A small image denoising autoencoder, trained from scratch: encoder width 320, trained on photos of plants and fungi (iNaturalist).
Rows from block 3 of the encoder of a small image denoising autoencoder, named by matrix and row number. Rows with one number belong to one neuron. Each number is 128 + 24 x the weight over its row's rms, rounded and kept within 0 to 255. All counts start at 0.
After each neuron's rows are labels from the 100 images, of 14976, where the neuron reaches its highest value: "colour at peak" is the nearest of a few named colours to the mean colour under the peak. Only what is clearly more common there than usual is listed. The data: photos of plants and fungi (iNaturalist).
# fc1: MLP up (encoder.blocks.3.mlp.fc1.weight, 640x320), inputs 107-213
# fc2: MLP down (encoder.blocks.3.mlp.fc2.weight, 320x640, transposed), outputs 107-213

fc1.340 [112 149 144 117 166 104 110 150 124 128 103 119 136  93 115 108 118 134 117 118  86 147 118 130 112 142 117 181 121 178 104 124 141  63 155 117 154 159 130 142 100 162 132 146 134 127 152 119 134 129 132 152 140 147 149 135 116 119 154 112 101 130 128 170 122 135 130 129 121 131 121 108 143 150 104 170 156  78 102 148 114  99 123 114 183 165 118 144 125 100 127 138  93 113 165 152 124 176 111 198 157 142 139 188 168 184 144]
fc2.340 [101 126 155  89 128 168 158 147 106  92 132 140 100 119 129 110 133 106 133 122 121 141 136 128 135 146 138 149 121 117 127 101 109  97  86 148  96  99 155 118  95 121 151 124 116 113  79 168 124 116 116 107 140 107 132 123 149 106 143 131 162 141 168 129 149 134 162  99  82  93 107 120 188 109 123 133 138 106 133 105  98 147  77  97 129  81 129 167 136 135 147 131 130 138  90 105 112 124 137 143  81 120 142 147 139 133 137]
colour at peak: brown

fc1.339 [152 158 157 104 103 144 128 121 145 183 125 172 141  96 131 163 102 108 166 111 136 154 103 134 119 164  75  93 137 104 111 128 124 108  81 163  98 100 109 161 130 123 130 167 103 108 150 121 105 129 106 142 119  75 160  95 119 125 115 164  99 104  99  85 107 137 149 161  87  81 114 155 127 115 103 121 125 116 107 163 127 104 120 101 149 161 124 104 123 170 117 140 103 146  93 108 128 153 107 165 131 117 121 148 106 107 159]
fc2.339 [125 129  68 164 149 135  99 143 131 134 126 175 140 160 135 125 140 136 160 104 151 156  97 137 111 128 119 118 129 161 118 147 135 131 162 119 113 158 133 106 138  96 139 116 135 144 111 136 135 142 103 140  91 160 132 104 156 119 138 128 138 155 112 159 157 119 134 102 177 162 100 122 150 147 116 125 156 113 143 141  87 116 146 139 135 122 134 103 144 133 119  66 145 129 122 100 147  96 136 124 118 136 136 151 146  96 110]
colour at peak: cyan

fc1.176 [171 128 143  92 122 125 124 159 136 156 113 154 116 144 126 142 108  91 191 127 119 108 127 147  91 141 113  99 112 122  95 150 141 111 121 135  78 112 124 125  78 137 110 142 171 117 139 123 154 176 112 115 113 157 126 131 124 108 162 134 125 175 105 159 113  98 157 159 130 185 117  85 146  95 133 177 157 141 150 120 132 139 106 136 115 129 111  93 148 162  99 137 123 179 129 115 124 132 123  99  97 138 147 144 124  57 158]
fc2.176 [130 155 163 130 174 162  97 128 132 181 143 176 131 154 142 132 154  97 126 133 149 146 130 109 137 148 140 127 131 167 155 130  91 112 122 160 153 154 133 131 116 166 108 117 173 134 161 100 130  63 122 128 118 111 109  64 107 132 165 154 138 162 147  85 130 173 101 111 106 135 151 114 120 161 153 128 123 151 134 121 172 139 154 129 161 130 144 106 146 118 106 117 144 156 117 113 102 152 123 148 129 114 115 160 150 144 144]
colour at peak: grey

fc1.247 [117 166 109  63 107 106 116  92 119 130  93  99 129 112 137 141 123 161  96 173 161 140 144 123 122 120 122 161 119  93  93 133 127 115 107 119 150 106 104 139 111 116 163 146  70 111 170 170 127 105 198 130 115 129 156 125 174 106 132 142 112 136 151  52 129 104 152 140  68 157 107 131  77 135 110 106 102 122 128 168 108 119 131 151 164 119 153 151 132 122 137 121 159 123 104 117 124 130 125 146  88 136 148 139 163 143 139]
fc2.247 [151 111  79 110 108 131 137 132 160 151  81 140 105 124 172 170 115 128 110 118 169 126 174 135 134 148 139 128  92 125  55 123 163 119 119  91 129 117 124 120  76 129 109 178  73 129 131 103 106 115 138 129 147 152 166 151 104 149 104 133 118 146 129 139 116 164 140 112 112 114 102 119 124 132 103 123 147 120 109 122 130 147  88  89 142 159 158 166 133 131 141  95 140 125 124  87 127 152 142 122 119 108 145 145 139 100 132]
colour at peak: grey

fc1.172 [130 119 117 119 111 124 138 146 103 168 139  75 184  92  97 101 114 161 154  88 170 143 126 100 143 108 165 144 162 146  98 143 102  94 109 111 155 148 112 119 137  93 130 122 153 143 116 155 102 144 113 140 110  79 101 115 124 125 122 137 100 156 151 116  87 100 117 141 152 156 115 148 145 192 140 107 162 142 170 165 106  93 135 106 117 115 172 139 147 127 126 185  64 117 149 151 126 120 185 114 130 115 136 181 126 109 139]
fc2.172 [149 111 143 101 138 127  92 157 115 111 136 117  81 117 125 119 141 139 140 161 137 124 106 161 109 160 142 143   0 118 102 146 146 131 134 133 125 109 158 125 122 125 105 104 148  99 125 134 123 131 138 146 151 159 163 138 114 138 151 107 108 129 122 128 133 115 140 115  64 132  89 100 131 119 159 129 142 125 126 122 162 135 127 124  99 104 123 114 142 179 135 120 134  95 133 154 130  80 141 132 128 119 144  40 107 131 104]
colour at peak: brown

fc1.331 [120 134 107 135 153 174 135 157  95 171 134 141 144 128 149 105 121 116 126 157 149 158 137 139 148 126 132  98 174 176 136 104 102 121 124 111  99 177 130 143 160 108 117 101 151 139 141 109 130 131  87 108 138  90 110 147 104 111 128 172 133 133 122 157 141 148 132 130 146 108 101 109 128 154 120 136 152 161 140 153 108 167 135 114 152 121 142 100 131 143 113  70 141  93 162  62 157 144 122  68 128 171 108 162 136 130 139]
fc2.331 [141 166 123 128 129 127 168  82 155 138 136 138 172 122 158 105 145 134 120 164 109 111 143 100 179 115 134 112  77 128 106 110 172 112 113  99 145 109 166 191 133 107 113 116 139 131 128 122 128 141  69 124 122 168 131 152 129 148 134 130 128  96 129 112 143 157 137 123 134 100 113 133 122 124 162 102 154 126 154 115 123 140 148 121 106 123 115 101 100 181 131 125 124 121 150 110 146 137 107 107 131 145 151  69 115 159 161]
colour at peak: cyan

fc1.517 [150 154 144 125 127 140 113 108 134 111 123 156 149 114 134 120  98 126 159  95 115 120 104 116 136 147 142 111 119 154  82 118 120 115 144 156 106 156 138 156 187 122 129  78  90 115 126 117 141  95 120 122 123 106 136 125 121 146 157 166 139 112 111 110 144  96 142 113 116 101 123 131 157 146  83 120  95 154  70 117 168 129 129 108 191 156 102 112 158 132 176  96  99 105 127 136 109 185 144 170 156  97 132 163 133  79 166]
fc2.517 [178 115 129 133 101 138 141 139 145 118 136 106 121 109 101 181  91  98 109 190 107 139 143 149 145 127 104 109 139 155 107 115 135 133 142 176 111 127 118 126 132 151 165 127 124 133 115 146 133 117 112 108 104 118 149 118 151 132 166 156  91  90 108 122 131 131 106 148 103 148 145  84 174 133 124 114 130 141 120 115 126 100  94 112 140 131 148 128 132 141 119  99 138 101 107  98 125  84 105 149 120 103 133 168  89  86 153]
colour at peak: grey

fc1.89 [139 206 115 139 154 123 124 119 114 146 125 159 132 107 130 129 106 140 151 129 143 113 102 122  84 109  91 121 162 122 131 151 146 144  64 109 134 129 133 141 112  96  96 140 132  99 117  98  99 112 125 180  90 115  95 125 114 122  87 125 158 146 131 151 160 125 190 111  90 105 136 128  88 122 160 155 119 106 120 117  99 142 134 153 141 118 130 106  96 129 107  96 125 149 100 131  77 168 131 109 122  95 159 144 133 112 169]
fc2.89 [158 115 100 134  84 132 153 119 139 123 111 158 111 118 130 150 136 106 109 123 133 137 144  77 142 100 143 142  99  95 154 150 121 132 159 165 114 113 131 146 165 124 134 148  95 131 155 136 112 145 110 187 129 148 176 136 108 108  81 108 150 145 142 138 139 115 132 139 181 131 173 125 131 131 150 133 102 121  99 126 118 140 139 164 176 143 119 126 171  87 176 128 126 110  74 117  95 133 131 123 145  99 169 147 132 125 160]
colour at peak: cyan; blue

fc1.348 [146 153 131 141 127 175 116 126 125 107 149 138  77 131 105 161 102 102 155 131 120 155 101 172 119 134  94  95 123 158 117 155 114 104 116 110 179 109 168  90  92 120 172 124 134 135 106 153 116  88 141 132 150  49 137 151 168 118 121  58 138 133 153 123 130 129  85 182 126 163 113  87 153 109  67 128 133 123  85 101 110 127 130 169 132 162 129 130 109 119  82 138 113 121  67 129  92 133 104 131 134 149 106 109 143 144  91]
fc2.348 [115  80 114 125 147 135 135  87  82 117 124 145 143 143 124 132 133 146 142 125 107 104 155 145 148  93  93  96 110 123 161 113 153 130 106 121 122 162 122 206 123 144  96  92 115 155 145 114 124 103 217 131 167 105 102 146 143 125 135 144 132 120 108 146 142 117 132 116 154 105  84 151 160 193 116 158 116 166 121 127 119 154 108 129 106 125 117 118 115 106 100 124 146 155 157 114 156 112 104 122  99 127 130 102 103  94 160]
colour at peak: brown

fc1.587 [174 108  95 146 143 147 130 126 125 141  90 136 108  97  93  88 190 112 102 177  91 118  74 103 120 140 155 115 132 135 150 135  98  92 163 126 108 117 118 105  94 140 106 140 127 121 137  96  93 133 149 125 108  98 123 115 154 175 100 167 137 127 165  80 154 153  98 127 147 108 108 121 158 158 122 168 142 114 137 142 167 106 121 157 133 142 188 119 149 121 104 160 149 122 108 142 121 153 156 137  96 102 129 161 117 102 122]
fc2.587 [141 169 117 108  91  92 154 102  95 126 105 141 129 121 108 109 142 102  55  82 126 102 136 130 139 104 147 135 111 157 114 118 148 113 106 106 132 157 130 132 117 135 134 134 148 163  95 139 136 126 154 133 136 158 130 122 116 106 117 137 157 163 106 124  90 123 114  94 116 137 150 161 128 118 100 119 139 154 106 149 114  97 141 123  93 109 112 123 142 130 126 124  75 177 150 131 186 106 153 164 142 147 104 158 152 110 178]
colour at peak: brown

fc1.231 [152 127 141 148 121  93 122 176 162 144 117 161 139 131 104 157 149 113 119 141 215 139 125 136  98 172 113  76 123 148  96  89 123  97 135 141  93 111 137 146 125 108 141 132 144 124 137 102 190 146 128 137 122 106 124 166 104 122 150 111 111 121 127 151 104 116 138 147  96 124  86 172 102 130 101 167 109 128 103 131 146 133 106 140 147 166 107 137 147 167 136 140 133 121 146  85 120 138 115 100 123 101 121 107 110 155 180]
fc2.231 [ 97 144 169 107 168 160 146 117 107 141 117 122 145 118 119 135 113  86 118 136 121 164 114 127 111 158 118 146  88 121 111 124 126 180  96 126 180 154 113 112 136 132  94 130 156 146 160 109 107 172 142 144 159 168 107 145  87 146 117 126 144  97 125 142 143  90  96 139 124 126 122  94  84 123  98  95 109 102 155 156 159 132 151 138  91 119 183 117 115 162 124 129 129 152 120 160 156 136 137 131 107 134 118 102 130 102 146]
colour at peak: grey

fc1.464 [155 155 120 101 128 167 166 132 168 145 132 120 153 134 123 175  88 154 161 161  98 106 102 144 113 153 127 186 127 147 155 150 129  93 135 144 182 128 153  85  96 103 131 140 108 142 121 145 115 121 160 103 123 148 110 115 176 123 174 118 143 141 111 147 157 138 113 120 106 150  84 112 149 166 152 134 185 122 115  65 156  93  79 115 103  97 148 121 125 159 103 102 117 162 159 120 138 170 136 168 131 145 119 133 136  83 115]
fc2.464 [ 91 149 119 107 172 106 140 147 104 101 106 137  99 170 117 104 129 128 127 114  96 130 134 102 112 141 126 146 122 156 144 110 111 106 146 139 107 154 143  93 146 108 170 142 131 149 105 101 112 175 143 121 156 172 114 127 139 115 157 133 166 142 114 136 129 163 164 120 144 127 116  82 114 112  97 127 152 108 134 164 141 133 153 127 114 114 168 170 122 164 111 190 127 149 117 133 127 123 159 132 147 149 129 149 115  97 144]
colour at peak: brown

fc1.398 [139 106 109 128 125 121 138 161 102 136  95 107 149 115  98  76 117  78  96 101 148 139 172 105  85 112 145 123  83 120 121 144 124 175 124  90 142 124 110 163 116 120 144 129 128 120 113 143 135 176 178 119 100  97 122 131 138 163 116 152 106 119 133 105 146 122 108 142 134 130 134 140 160  92  67 124  91 123 141 139  97 150 148 106 115  74 194 141 138 150 135 119 150 160  97 132 147 154 116 137 126  99 107 134 155 156 146]
fc2.398 [105  92  94  37 136 128 136 115 137 133 178 113 120 136 116 151 100 108  98 139  93  74 102 123 110  64 157 165 133  98 169 122 127 135 113 131 113 136 135 178 102 137  66 161 135 113 163 152 123 153 109  95 171 153 141 132  94 146  98 154 106 132 149 105 126 116 112  95 127 128 106 126 116 166 164 145  88 119 105 147 120 140 123 125 112 131  93 118 125 127 170 126 109 120  92 111 131  91 169 105 102 137 146 111 108 170 117]
colour at peak: grey

fc1.214 [125 116 115 145 164 104  95 125 146 164 105 169 144 121 193 136 118 104 125  88 157 155 127 132 121 134 152 111 129 180 154 138  98 148 136 184 128 101 112 139 130 130  97 124 113 130 161 134  79 101 100 130 142  90 136 122 159 143 156 152 181 140 156  85 139 145 127 159 145 146  46 106 142 143 123 143 127 150 142 104 137 133 113 131  98 164 138 107 129  97 140 142 148 176 144  72 130 150  93  89 132 111 133 133 143 140 152]
fc2.214 [ 88 127 134  49  94 133 147 110 111 159 143 134 147 102 177 153 107 119 143 100 129 141 122 109 131 152 167 128 116 108 116 103  93 134 120 110 151 135 141 151  69 163 125 158 131 110  88 141 122 138 136 116 110 118 152 127 110 149 111 127 176 108 128 125  77 164 141 102 125 154 182  78 154 136 142 111 126 108 121 135 133 115 123 161 110 138 118 118 132 126 124 143 139 129 130  89 148 105 120 116 167 115 129 127 180 142 122]
colour at peak: pink