{
  "encoder_arch": "convnext",
  "model": "image denoising autoencoder",
  "dataset": "photos of plants and fungi (iNaturalist)",
  "train_examples": 90422,
  "image_size": 64,
  "crop_scale_min": 0.5,
  "horizontal_flip": true,
  "rotation_deg": 5,
  "color_jitter": 0.1,
  "bottleneck": "denoising",
  "downsampling_factor": 8,
  "encoder_isotropic": true,
  "encoder_norm": "layernorm",
  "encoder_activation": "gelu",
  "encoder_mlp_ratio": 2,
  "encoder_inner_norm": false,
  "encoder_patch_size": [8, 8],
  "encoder_conv_stem": false,
  "encoder_layers": 6,
  "encoder_width": 320,
  "encoder_kernel_size": 3,
  "loss": "l1",
  "latent_channels": 8,
  "decoder_norm": "batchnorm",
  "decoder_activation": "silu",
  "decoder_widths": [64, 64, 128, 256],
  "decoder_blocks_per_level": 1,
  "decoder_block": "basic",
  "decoder_attention": false,
  "decoder_upsampling": "pixel_shuffle",
  "init": "torch_default",
  "residual_init": "scaled_by_depth",
  "optimizer": "muon",
  "muon_scale": "original",
  "learning_rate": 0.016,
  "momentum": 0.95,
  "nesterov": true,
  "orthogonalizer": "newton_schulz_5",
  "adamw_lr_other_params": 0.00092,
  "max_steps": 9700,
  "batch_size": 128,
  "epochs": 13.7,
  "lr_schedule": "step",
  "warmup_steps": 1940,
  "weight_decay": 0.02,
  "adamw_weight_decay_other_params": 0.01
}
Rows from block 2 of the decoder of a small image denoising autoencoder, named by matrix and row number. Rows with one number belong to one channel. Each number is 200 + 20 x the weight over its row's rms, rounded and kept within 0 to 999. All counts start at 0.
After each channel's rows are labels from the 100 images, of 14976, where the channel reaches its highest value: "patch colour" is the nearest of a few named colours to the mean colour under the peak. Only what is clearly more common there than usual is listed. The data: photos of plants and fungi (iNaturalist). In brackets: how many of the 100.
# convs0: first 3x3 conv (decoder.decb.0.0.convs.0.weight, 128x128x3x3, each kernel summed), inputs 0-63
# convs1: second 3x3 conv (decoder.decb.0.0.convs.1.weight, 128x128x3x3, transposed, each kernel summed), outputs 0-63

convs0.45,184,199,224,202,171,184,185,191,176,227,194,218,227,208,205,202,212,241,205,172,182,213,181,211,153,195,189,218,211,215,182,175,189,196,198,161,225,199,210,197,150,204,188,201,181,163,228,212,197,199,206,212,140,202,207,178,143,188,212,207,200,183,170,211
convs1.45,190,197,163,170,224,227,210,219,231,221,191,186,190,174,200,217,219,175,170,179,224,205,180,189,224,188,227,196,154,206,203,240,178,202,217,174,200,163,182,154,222,206,198,178,216,193,188,201,215,180,202,200,238,207,219,198,207,185,187,177,201,202,232,208
patch colour: white (27)

convs0.93,202,198,234,179,242,182,213,205,198,218,209,190,199,198,225,220,197,226,208,207,207,177,198,204,197,137,200,186,202,226,176,194,192,184,188,203,191,213,166,223,207,231,179,182,161,213,181,218,242,192,230,179,196,202,207,188,210,158,191,215,234,193,209,227
convs1.93,181,188,163,225,159,205,177,209,177,225,186,203,154,236,202,213,189,190,198,197,185,173,224,189,219,207,169,215,177,198,184,192,186,220,222,193,143,222,209,179,167,216,222,200,215,220,166,221,166,210,204,196,202,210,197,185,204,215,172,176,181,200,207,171
patch colour: red (29)

convs0.14,170,202,204,206,203,164,215,190,195,215,181,191,217,196,191,217,198,169,231,196,202,197,213,194,195,256,191,169,234,213,216,183,238,191,190,212,227,198,216,222,200,201,183,189,186,162,213,219,205,190,229,180,178,199,206,201,168,223,184,194,172,162,185,179
convs1.14,219,200,190,216,178,236,194,204,169,178,222,197,168,192,170,169,196,212,191,184,193,221,189,213,176,195,222,187,217,195,222,231,127,225,202,191,170,180,219,191,160,170,198,184,208,226,200,168,192,195,184,221,213,217,186,178,233,225,186,200,180,202,169,203
patch colour: cyan (57); blue (33)

convs0.58,213,169,196,215,182,204,222,243,216,176,199,203,186,220,211,204,192,155,191,230,122,188,198,186,209,173,200,207,205,209,204,199,177,216,220,206,193,175,219,209,209,182,163,196,209,196,200,185,236,212,147,184,216,210,216,195,197,199,194,223,196,196,214,192
convs1.58,207,203,197,171,239,192,165,184,178,232,187,185,230,168,216,229,206,206,185,171,229,191,202,235,181,196,228,191,205,201,189,209,237,181,186,182,249,239,174,185,199,195,204,192,214,208,182,227,177,185,242,196,193,191,160,187,219,211,179,207,211,229,183,231
patch colour: black (48)

convs0.19,202,221,199,187,169,209,231,238,171,219,191,220,209,210,218,188,198,234,172,199,243,178,183,196,207,213,194,186,190,223,177,222,225,217,211,153,219,187,206,180,174,159,186,190,244,184,215,177,200,184,194,203,198,228,212,213,159,188,217,194,224,188,221,201
convs1.19,211,185,209,197,214,177,189,175,205,158,191,170,185,193,208,179,198,214,224,220,148,183,232,209,168,195,183,201,216,178,208,182,176,183,191,253,167,236,190,229,204,195,215,227,170,186,192,254,203,214,191,215,191,191,187,199,193,213,178,211,158,191,197,186
patch colour: white (54)

convs0.105,184,184,201,204,202,205,214,206,220,183,229,206,213,202,230,192,202,215,181,195,195,189,192,201,184,206,208,181,223,219,220,208,157,219,221,204,183,191,212,219,217,170,222,183,215,184,189,194,203,207,198,204,166,218,221,187,147,202,233,133,188,171,165,187
convs1.105,199,209,223,203,200,194,195,175,189,169,158,205,151,210,188,190,218,191,214,187,228,220,187,197,191,204,227,194,192,212,201,198,232,220,184,179,220,232,202,209,186,200,176,197,184,190,181,234,177,233,237,186,224,170,194,211,244,215,168,180,209,245,198,239
patch colour: white (36)

convs0.8,211,124,234,218,132,184,193,169,200,206,212,202,199,207,133,184,242,185,215,211,183,211,179,200,224,181,190,210,222,193,201,228,209,200,205,174,196,179,212,234,205,220,187,200,172,213,191,174,165,219,197,196,174,205,222,200,209,203,213,207,204,223,202,198
convs1.8,184,223,201,175,236,185,194,185,219,214,202,201,204,205,247,223,152,189,193,181,207,172,221,207,187,196,217,211,199,162,187,214,222,229,200,221,228,220,182,190,213,208,190,204,222,214,190,225,223,196,243,178,201,206,197,206,183,211,205,208,189,208,204,200
patch colour: white (60); pink (33)

convs0.28,208,207,205,212,222,169,177,238,214,191,198,207,204,186,212,217,199,186,184,201,199,183,206,197,182,205,186,206,182,168,207,169,206,158,187,193,165,177,219,208,178,194,192,147,187,206,191,206,188,184,191,181,202,211,209,185,173,191,177,228,184,209,176,198
convs1.28,217,201,207,205,205,215,212,174,183,198,178,213,211,218,204,220,166,224,229,208,219,205,163,196,224,190,204,163,241,223,207,188,205,212,209,202,212,222,189,160,170,172,206,230,226,210,189,217,222,184,186,216,195,170,203,186,249,206,207,195,192,191,182,168
patch colour: black (27)

convs0.61,196,207,196,193,203,186,175,187,190,241,195,181,186,163,221,195,194,235,175,184,219,232,206,179,186,209,176,136,193,182,205,207,213,227,218,184,201,185,207,237,185,190,212,210,167,175,210,168,286,179,224,199,208,187,220,194,194,218,188,194,197,175,187,191
convs1.61,205,198,196,209,217,207,195,185,211,166,224,212,214,209,176,207,211,171,217,179,155,161,193,230,179,226,218,203,233,228,172,204,210,204,196,223,206,213,180,181,191,190,174,196,210,231,190,253,120,234,207,205,184,212,165,187,197,186,197,217,225,207,165,220
patch colour: red (45); pink (26)

convs0.79,173,195,207,199,195,218,217,205,204,202,190,183,211,177,201,203,187,208,192,208,200,214,200,220,197,189,194,202,211,205,207,201,191,205,187,199,190,193,217,216,239,192,204,158,203,190,194,202,207,201,184,199,177,194,193,202,169,210,191,106,213,171,223,208
convs1.79,239,203,170,192,191,190,176,220,195,204,192,235,204,206,214,214,206,196,187,162,194,173,206,189,176,189,210,207,181,188,193,189,227,205,224,209,223,212,217,169,159,237,166,236,223,199,214,219,226,175,222,211,194,219,216,169,209,189,209,233,187,227,174,203
patch colour: pink (31)

convs0.15,168,199,199,170,209,193,193,201,187,200,188,198,207,214,205,206,195,219,194,171,211,173,196,209,212,202,148,197,179,153,203,190,198,190,195,207,233,199,199,204,185,206,205,205,205,182,202,190,176,196,201,194,200,201,194,188,186,181,186,278,197,215,208,212
convs1.15,231,221,208,211,188,170,220,204,180,208,185,203,206,210,216,210,191,209,192,198,212,189,186,208,186,171,201,193,201,204,194,227,195,221,197,201,189,233,175,175,221,195,234,206,213,221,209,213,223,218,193,194,168,195,237,175,218,209,209,144,207,196,165,182
patch colour: grey (71)

convs0.3,199,196,201,202,209,204,199,201,209,212,195,204,202,201,193,202,195,202,194,213,205,198,202,205,204,173,85,175,178,149,204,205,204,215,193,192,219,217,187,198,208,212,202,150,178,201,190,197,252,200,190,192,195,215,206,199,205,187,204,203,199,200,201,180
convs1.3,215,240,200,160,221,184,182,164,159,203,216,180,217,214,223,197,204,235,233,177,203,205,225,195,202,208,248,206,214,246,206,180,195,192,195,187,197,194,202,194,186,175,210,206,229,199,200,207,167,208,209,198,220,192,235,227,192,242,199,228,193,193,181,201
patch colour: red (29)

convs0.40,199,206,192,201,218,208,184,190,206,144,195,237,197,170,192,215,195,201,179,169,205,189,204,217,187,206,170,220,167,187,208,174,205,179,179,181,224,185,196,210,185,195,204,195,164,189,186,186,205,195,170,195,215,216,216,218,188,202,174,193,184,213,239,219
convs1.40,158,189,202,190,176,187,228,196,179,215,178,183,195,235,199,205,236,242,229,221,178,204,215,189,223,196,202,209,207,228,181,206,186,217,204,199,182,179,211,210,212,192,176,214,178,187,196,207,226,238,175,201,179,176,180,201,205,193,213,202,196,214,177,220
patch colour: white (26)

convs0.96,194,219,204,193,174,200,216,222,199,204,201,215,182,200,201,192,199,198,243,201,170,187,203,210,204,191,195,212,204,201,207,201,190,199,206,223,207,205,202,240,216,205,183,196,211,209,186,241,168,206,200,229,156,207,189,178,167,197,205,198,207,191,205,180
convs1.96,206,192,193,202,261,190,205,174,162,181,212,198,225,199,200,221,208,196,169,217,200,239,199,180,228,197,181,194,197,210,189,212,193,173,184,198,188,171,182,137,219,196,226,204,187,178,194,182,208,207,202,179,233,176,190,211,199,186,198,199,212,166,186,213
patch colour: white (27)

convs0.110,207,199,218,181,183,204,172,190,205,200,191,196,204,214,209,202,214,179,211,216,205,189,221,180,210,178,199,225,196,214,174,204,246,198,189,196,214,84,162,189,197,209,185,196,210,196,190,211,206,216,188,196,239,183,199,198,199,195,220,209,203,209,214,208
convs1.110,194,241,186,183,219,174,222,231,197,210,179,179,180,183,182,200,178,193,217,193,170,229,171,197,212,218,211,178,213,184,212,217,152,187,195,189,187,257,237,186,197,208,212,211,204,198,203,196,171,181,232,210,174,223,204,221,205,209,189,216,177,204,212,214
patch colour: pink (38)

convs0.119,177,238,187,199,188,193,170,179,190,209,210,194,185,206,180,217,213,165,149,195,194,180,157,177,178,193,217,216,203,205,228,155,196,196,202,168,209,189,191,179,196,184,183,208,208,210,204,199,242,239,211,162,172,253,185,198,178,208,144,218,206,200,221,227
convs1.119,194,203,227,222,197,203,204,159,200,156,186,192,227,182,173,175,206,193,201,204,183,187,193,208,189,187,165,194,185,199,220,194,220,200,162,175,194,243,189,199,195,187,185,208,191,185,195,168,146,195,197,185,186,183,207,219,180,210,224,198,202,183,187,164
patch colour: grey (86)

convs0.115,213,221,192,194,261,202,165,214,192,260,191,175,177,181,210,200,162,209,193,191,172,196,226,211,163,172,196,176,217,176,178,194,163,190,190,188,217,182,190,196,198,173,196,216,238,209,170,200,210,183,210,235,214,216,191,174,210,165,201,208,175,215,218,211
convs1.115,183,184,196,186,131,191,211,206,213,198,217,188,224,191,182,188,229,193,217,219,233,186,169,168,205,239,196,183,192,213,213,203,228,219,212,179,197,202,203,184,173,229,220,171,182,184,212,193,227,200,199,140,184,191,231,202,212,236,191,192,265,199,190,188
patch colour: cyan (26)

convs0.56,200,196,202,209,207,189,195,190,223,188,209,214,191,203,179,206,240,209,192,205,171,204,171,182,189,166,200,200,191,213,185,176,150,156,213,211,220,141,227,214,197,172,203,190,212,190,194,239,201,224,184,188,144,192,227,153,196,191,183,205,215,187,187,198
convs1.56,202,183,197,179,187,211,231,225,168,203,214,180,204,201,195,204,170,177,237,191,226,174,231,244,211,241,230,217,219,176,223,185,225,234,159,225,174,221,182,187,195,193,193,219,218,168,223,183,195,185,198,185,214,227,208,243,172,194,190,168,171,186,207,209
patch colour: cyan (35)

convs0.126,198,198,179,210,185,177,220,166,194,256,215,200,197,212,208,199,207,241,94,207,223,178,183,185,197,228,201,190,205,182,201,196,179,223,216,186,203,194,185,169,211,190,182,190,223,196,206,132,249,184,222,216,183,177,202,179,189,208,194,204,204,174,203,199
convs1.126,214,201,190,172,245,198,222,250,179,183,218,189,213,192,196,181,199,173,258,215,207,189,154,209,168,186,175,210,217,216,180,223,206,223,187,202,227,223,191,211,186,209,207,193,174,198,191,236,171,211,190,183,190,221,195,195,199,211,231,198,212,229,183,201
patch colour: pink (34)

convs0.31,209,208,209,259,208,217,184,179,204,198,211,177,173,207,186,211,232,208,155,214,208,240,199,235,210,197,223,237,200,212,241,221,226,224,196,214,205,206,223,209,215,194,198,227,195,235,220,176,193,206,202,223,227,198,214,241,223,191,211,219,206,222,218,256
convs1.31,181,207,206,182,234,196,252,204,168,200,191,202,208,219,225,182,205,239,224,180,201,147,237,173,210,189,181,224,209,172,194,169,203,201,216,177,179,215,190,208,194,231,183,197,211,176,214,195,203,213,198,185,162,198,223,163,190,239,193,195,205,202,193,184
patch colour: cyan (56)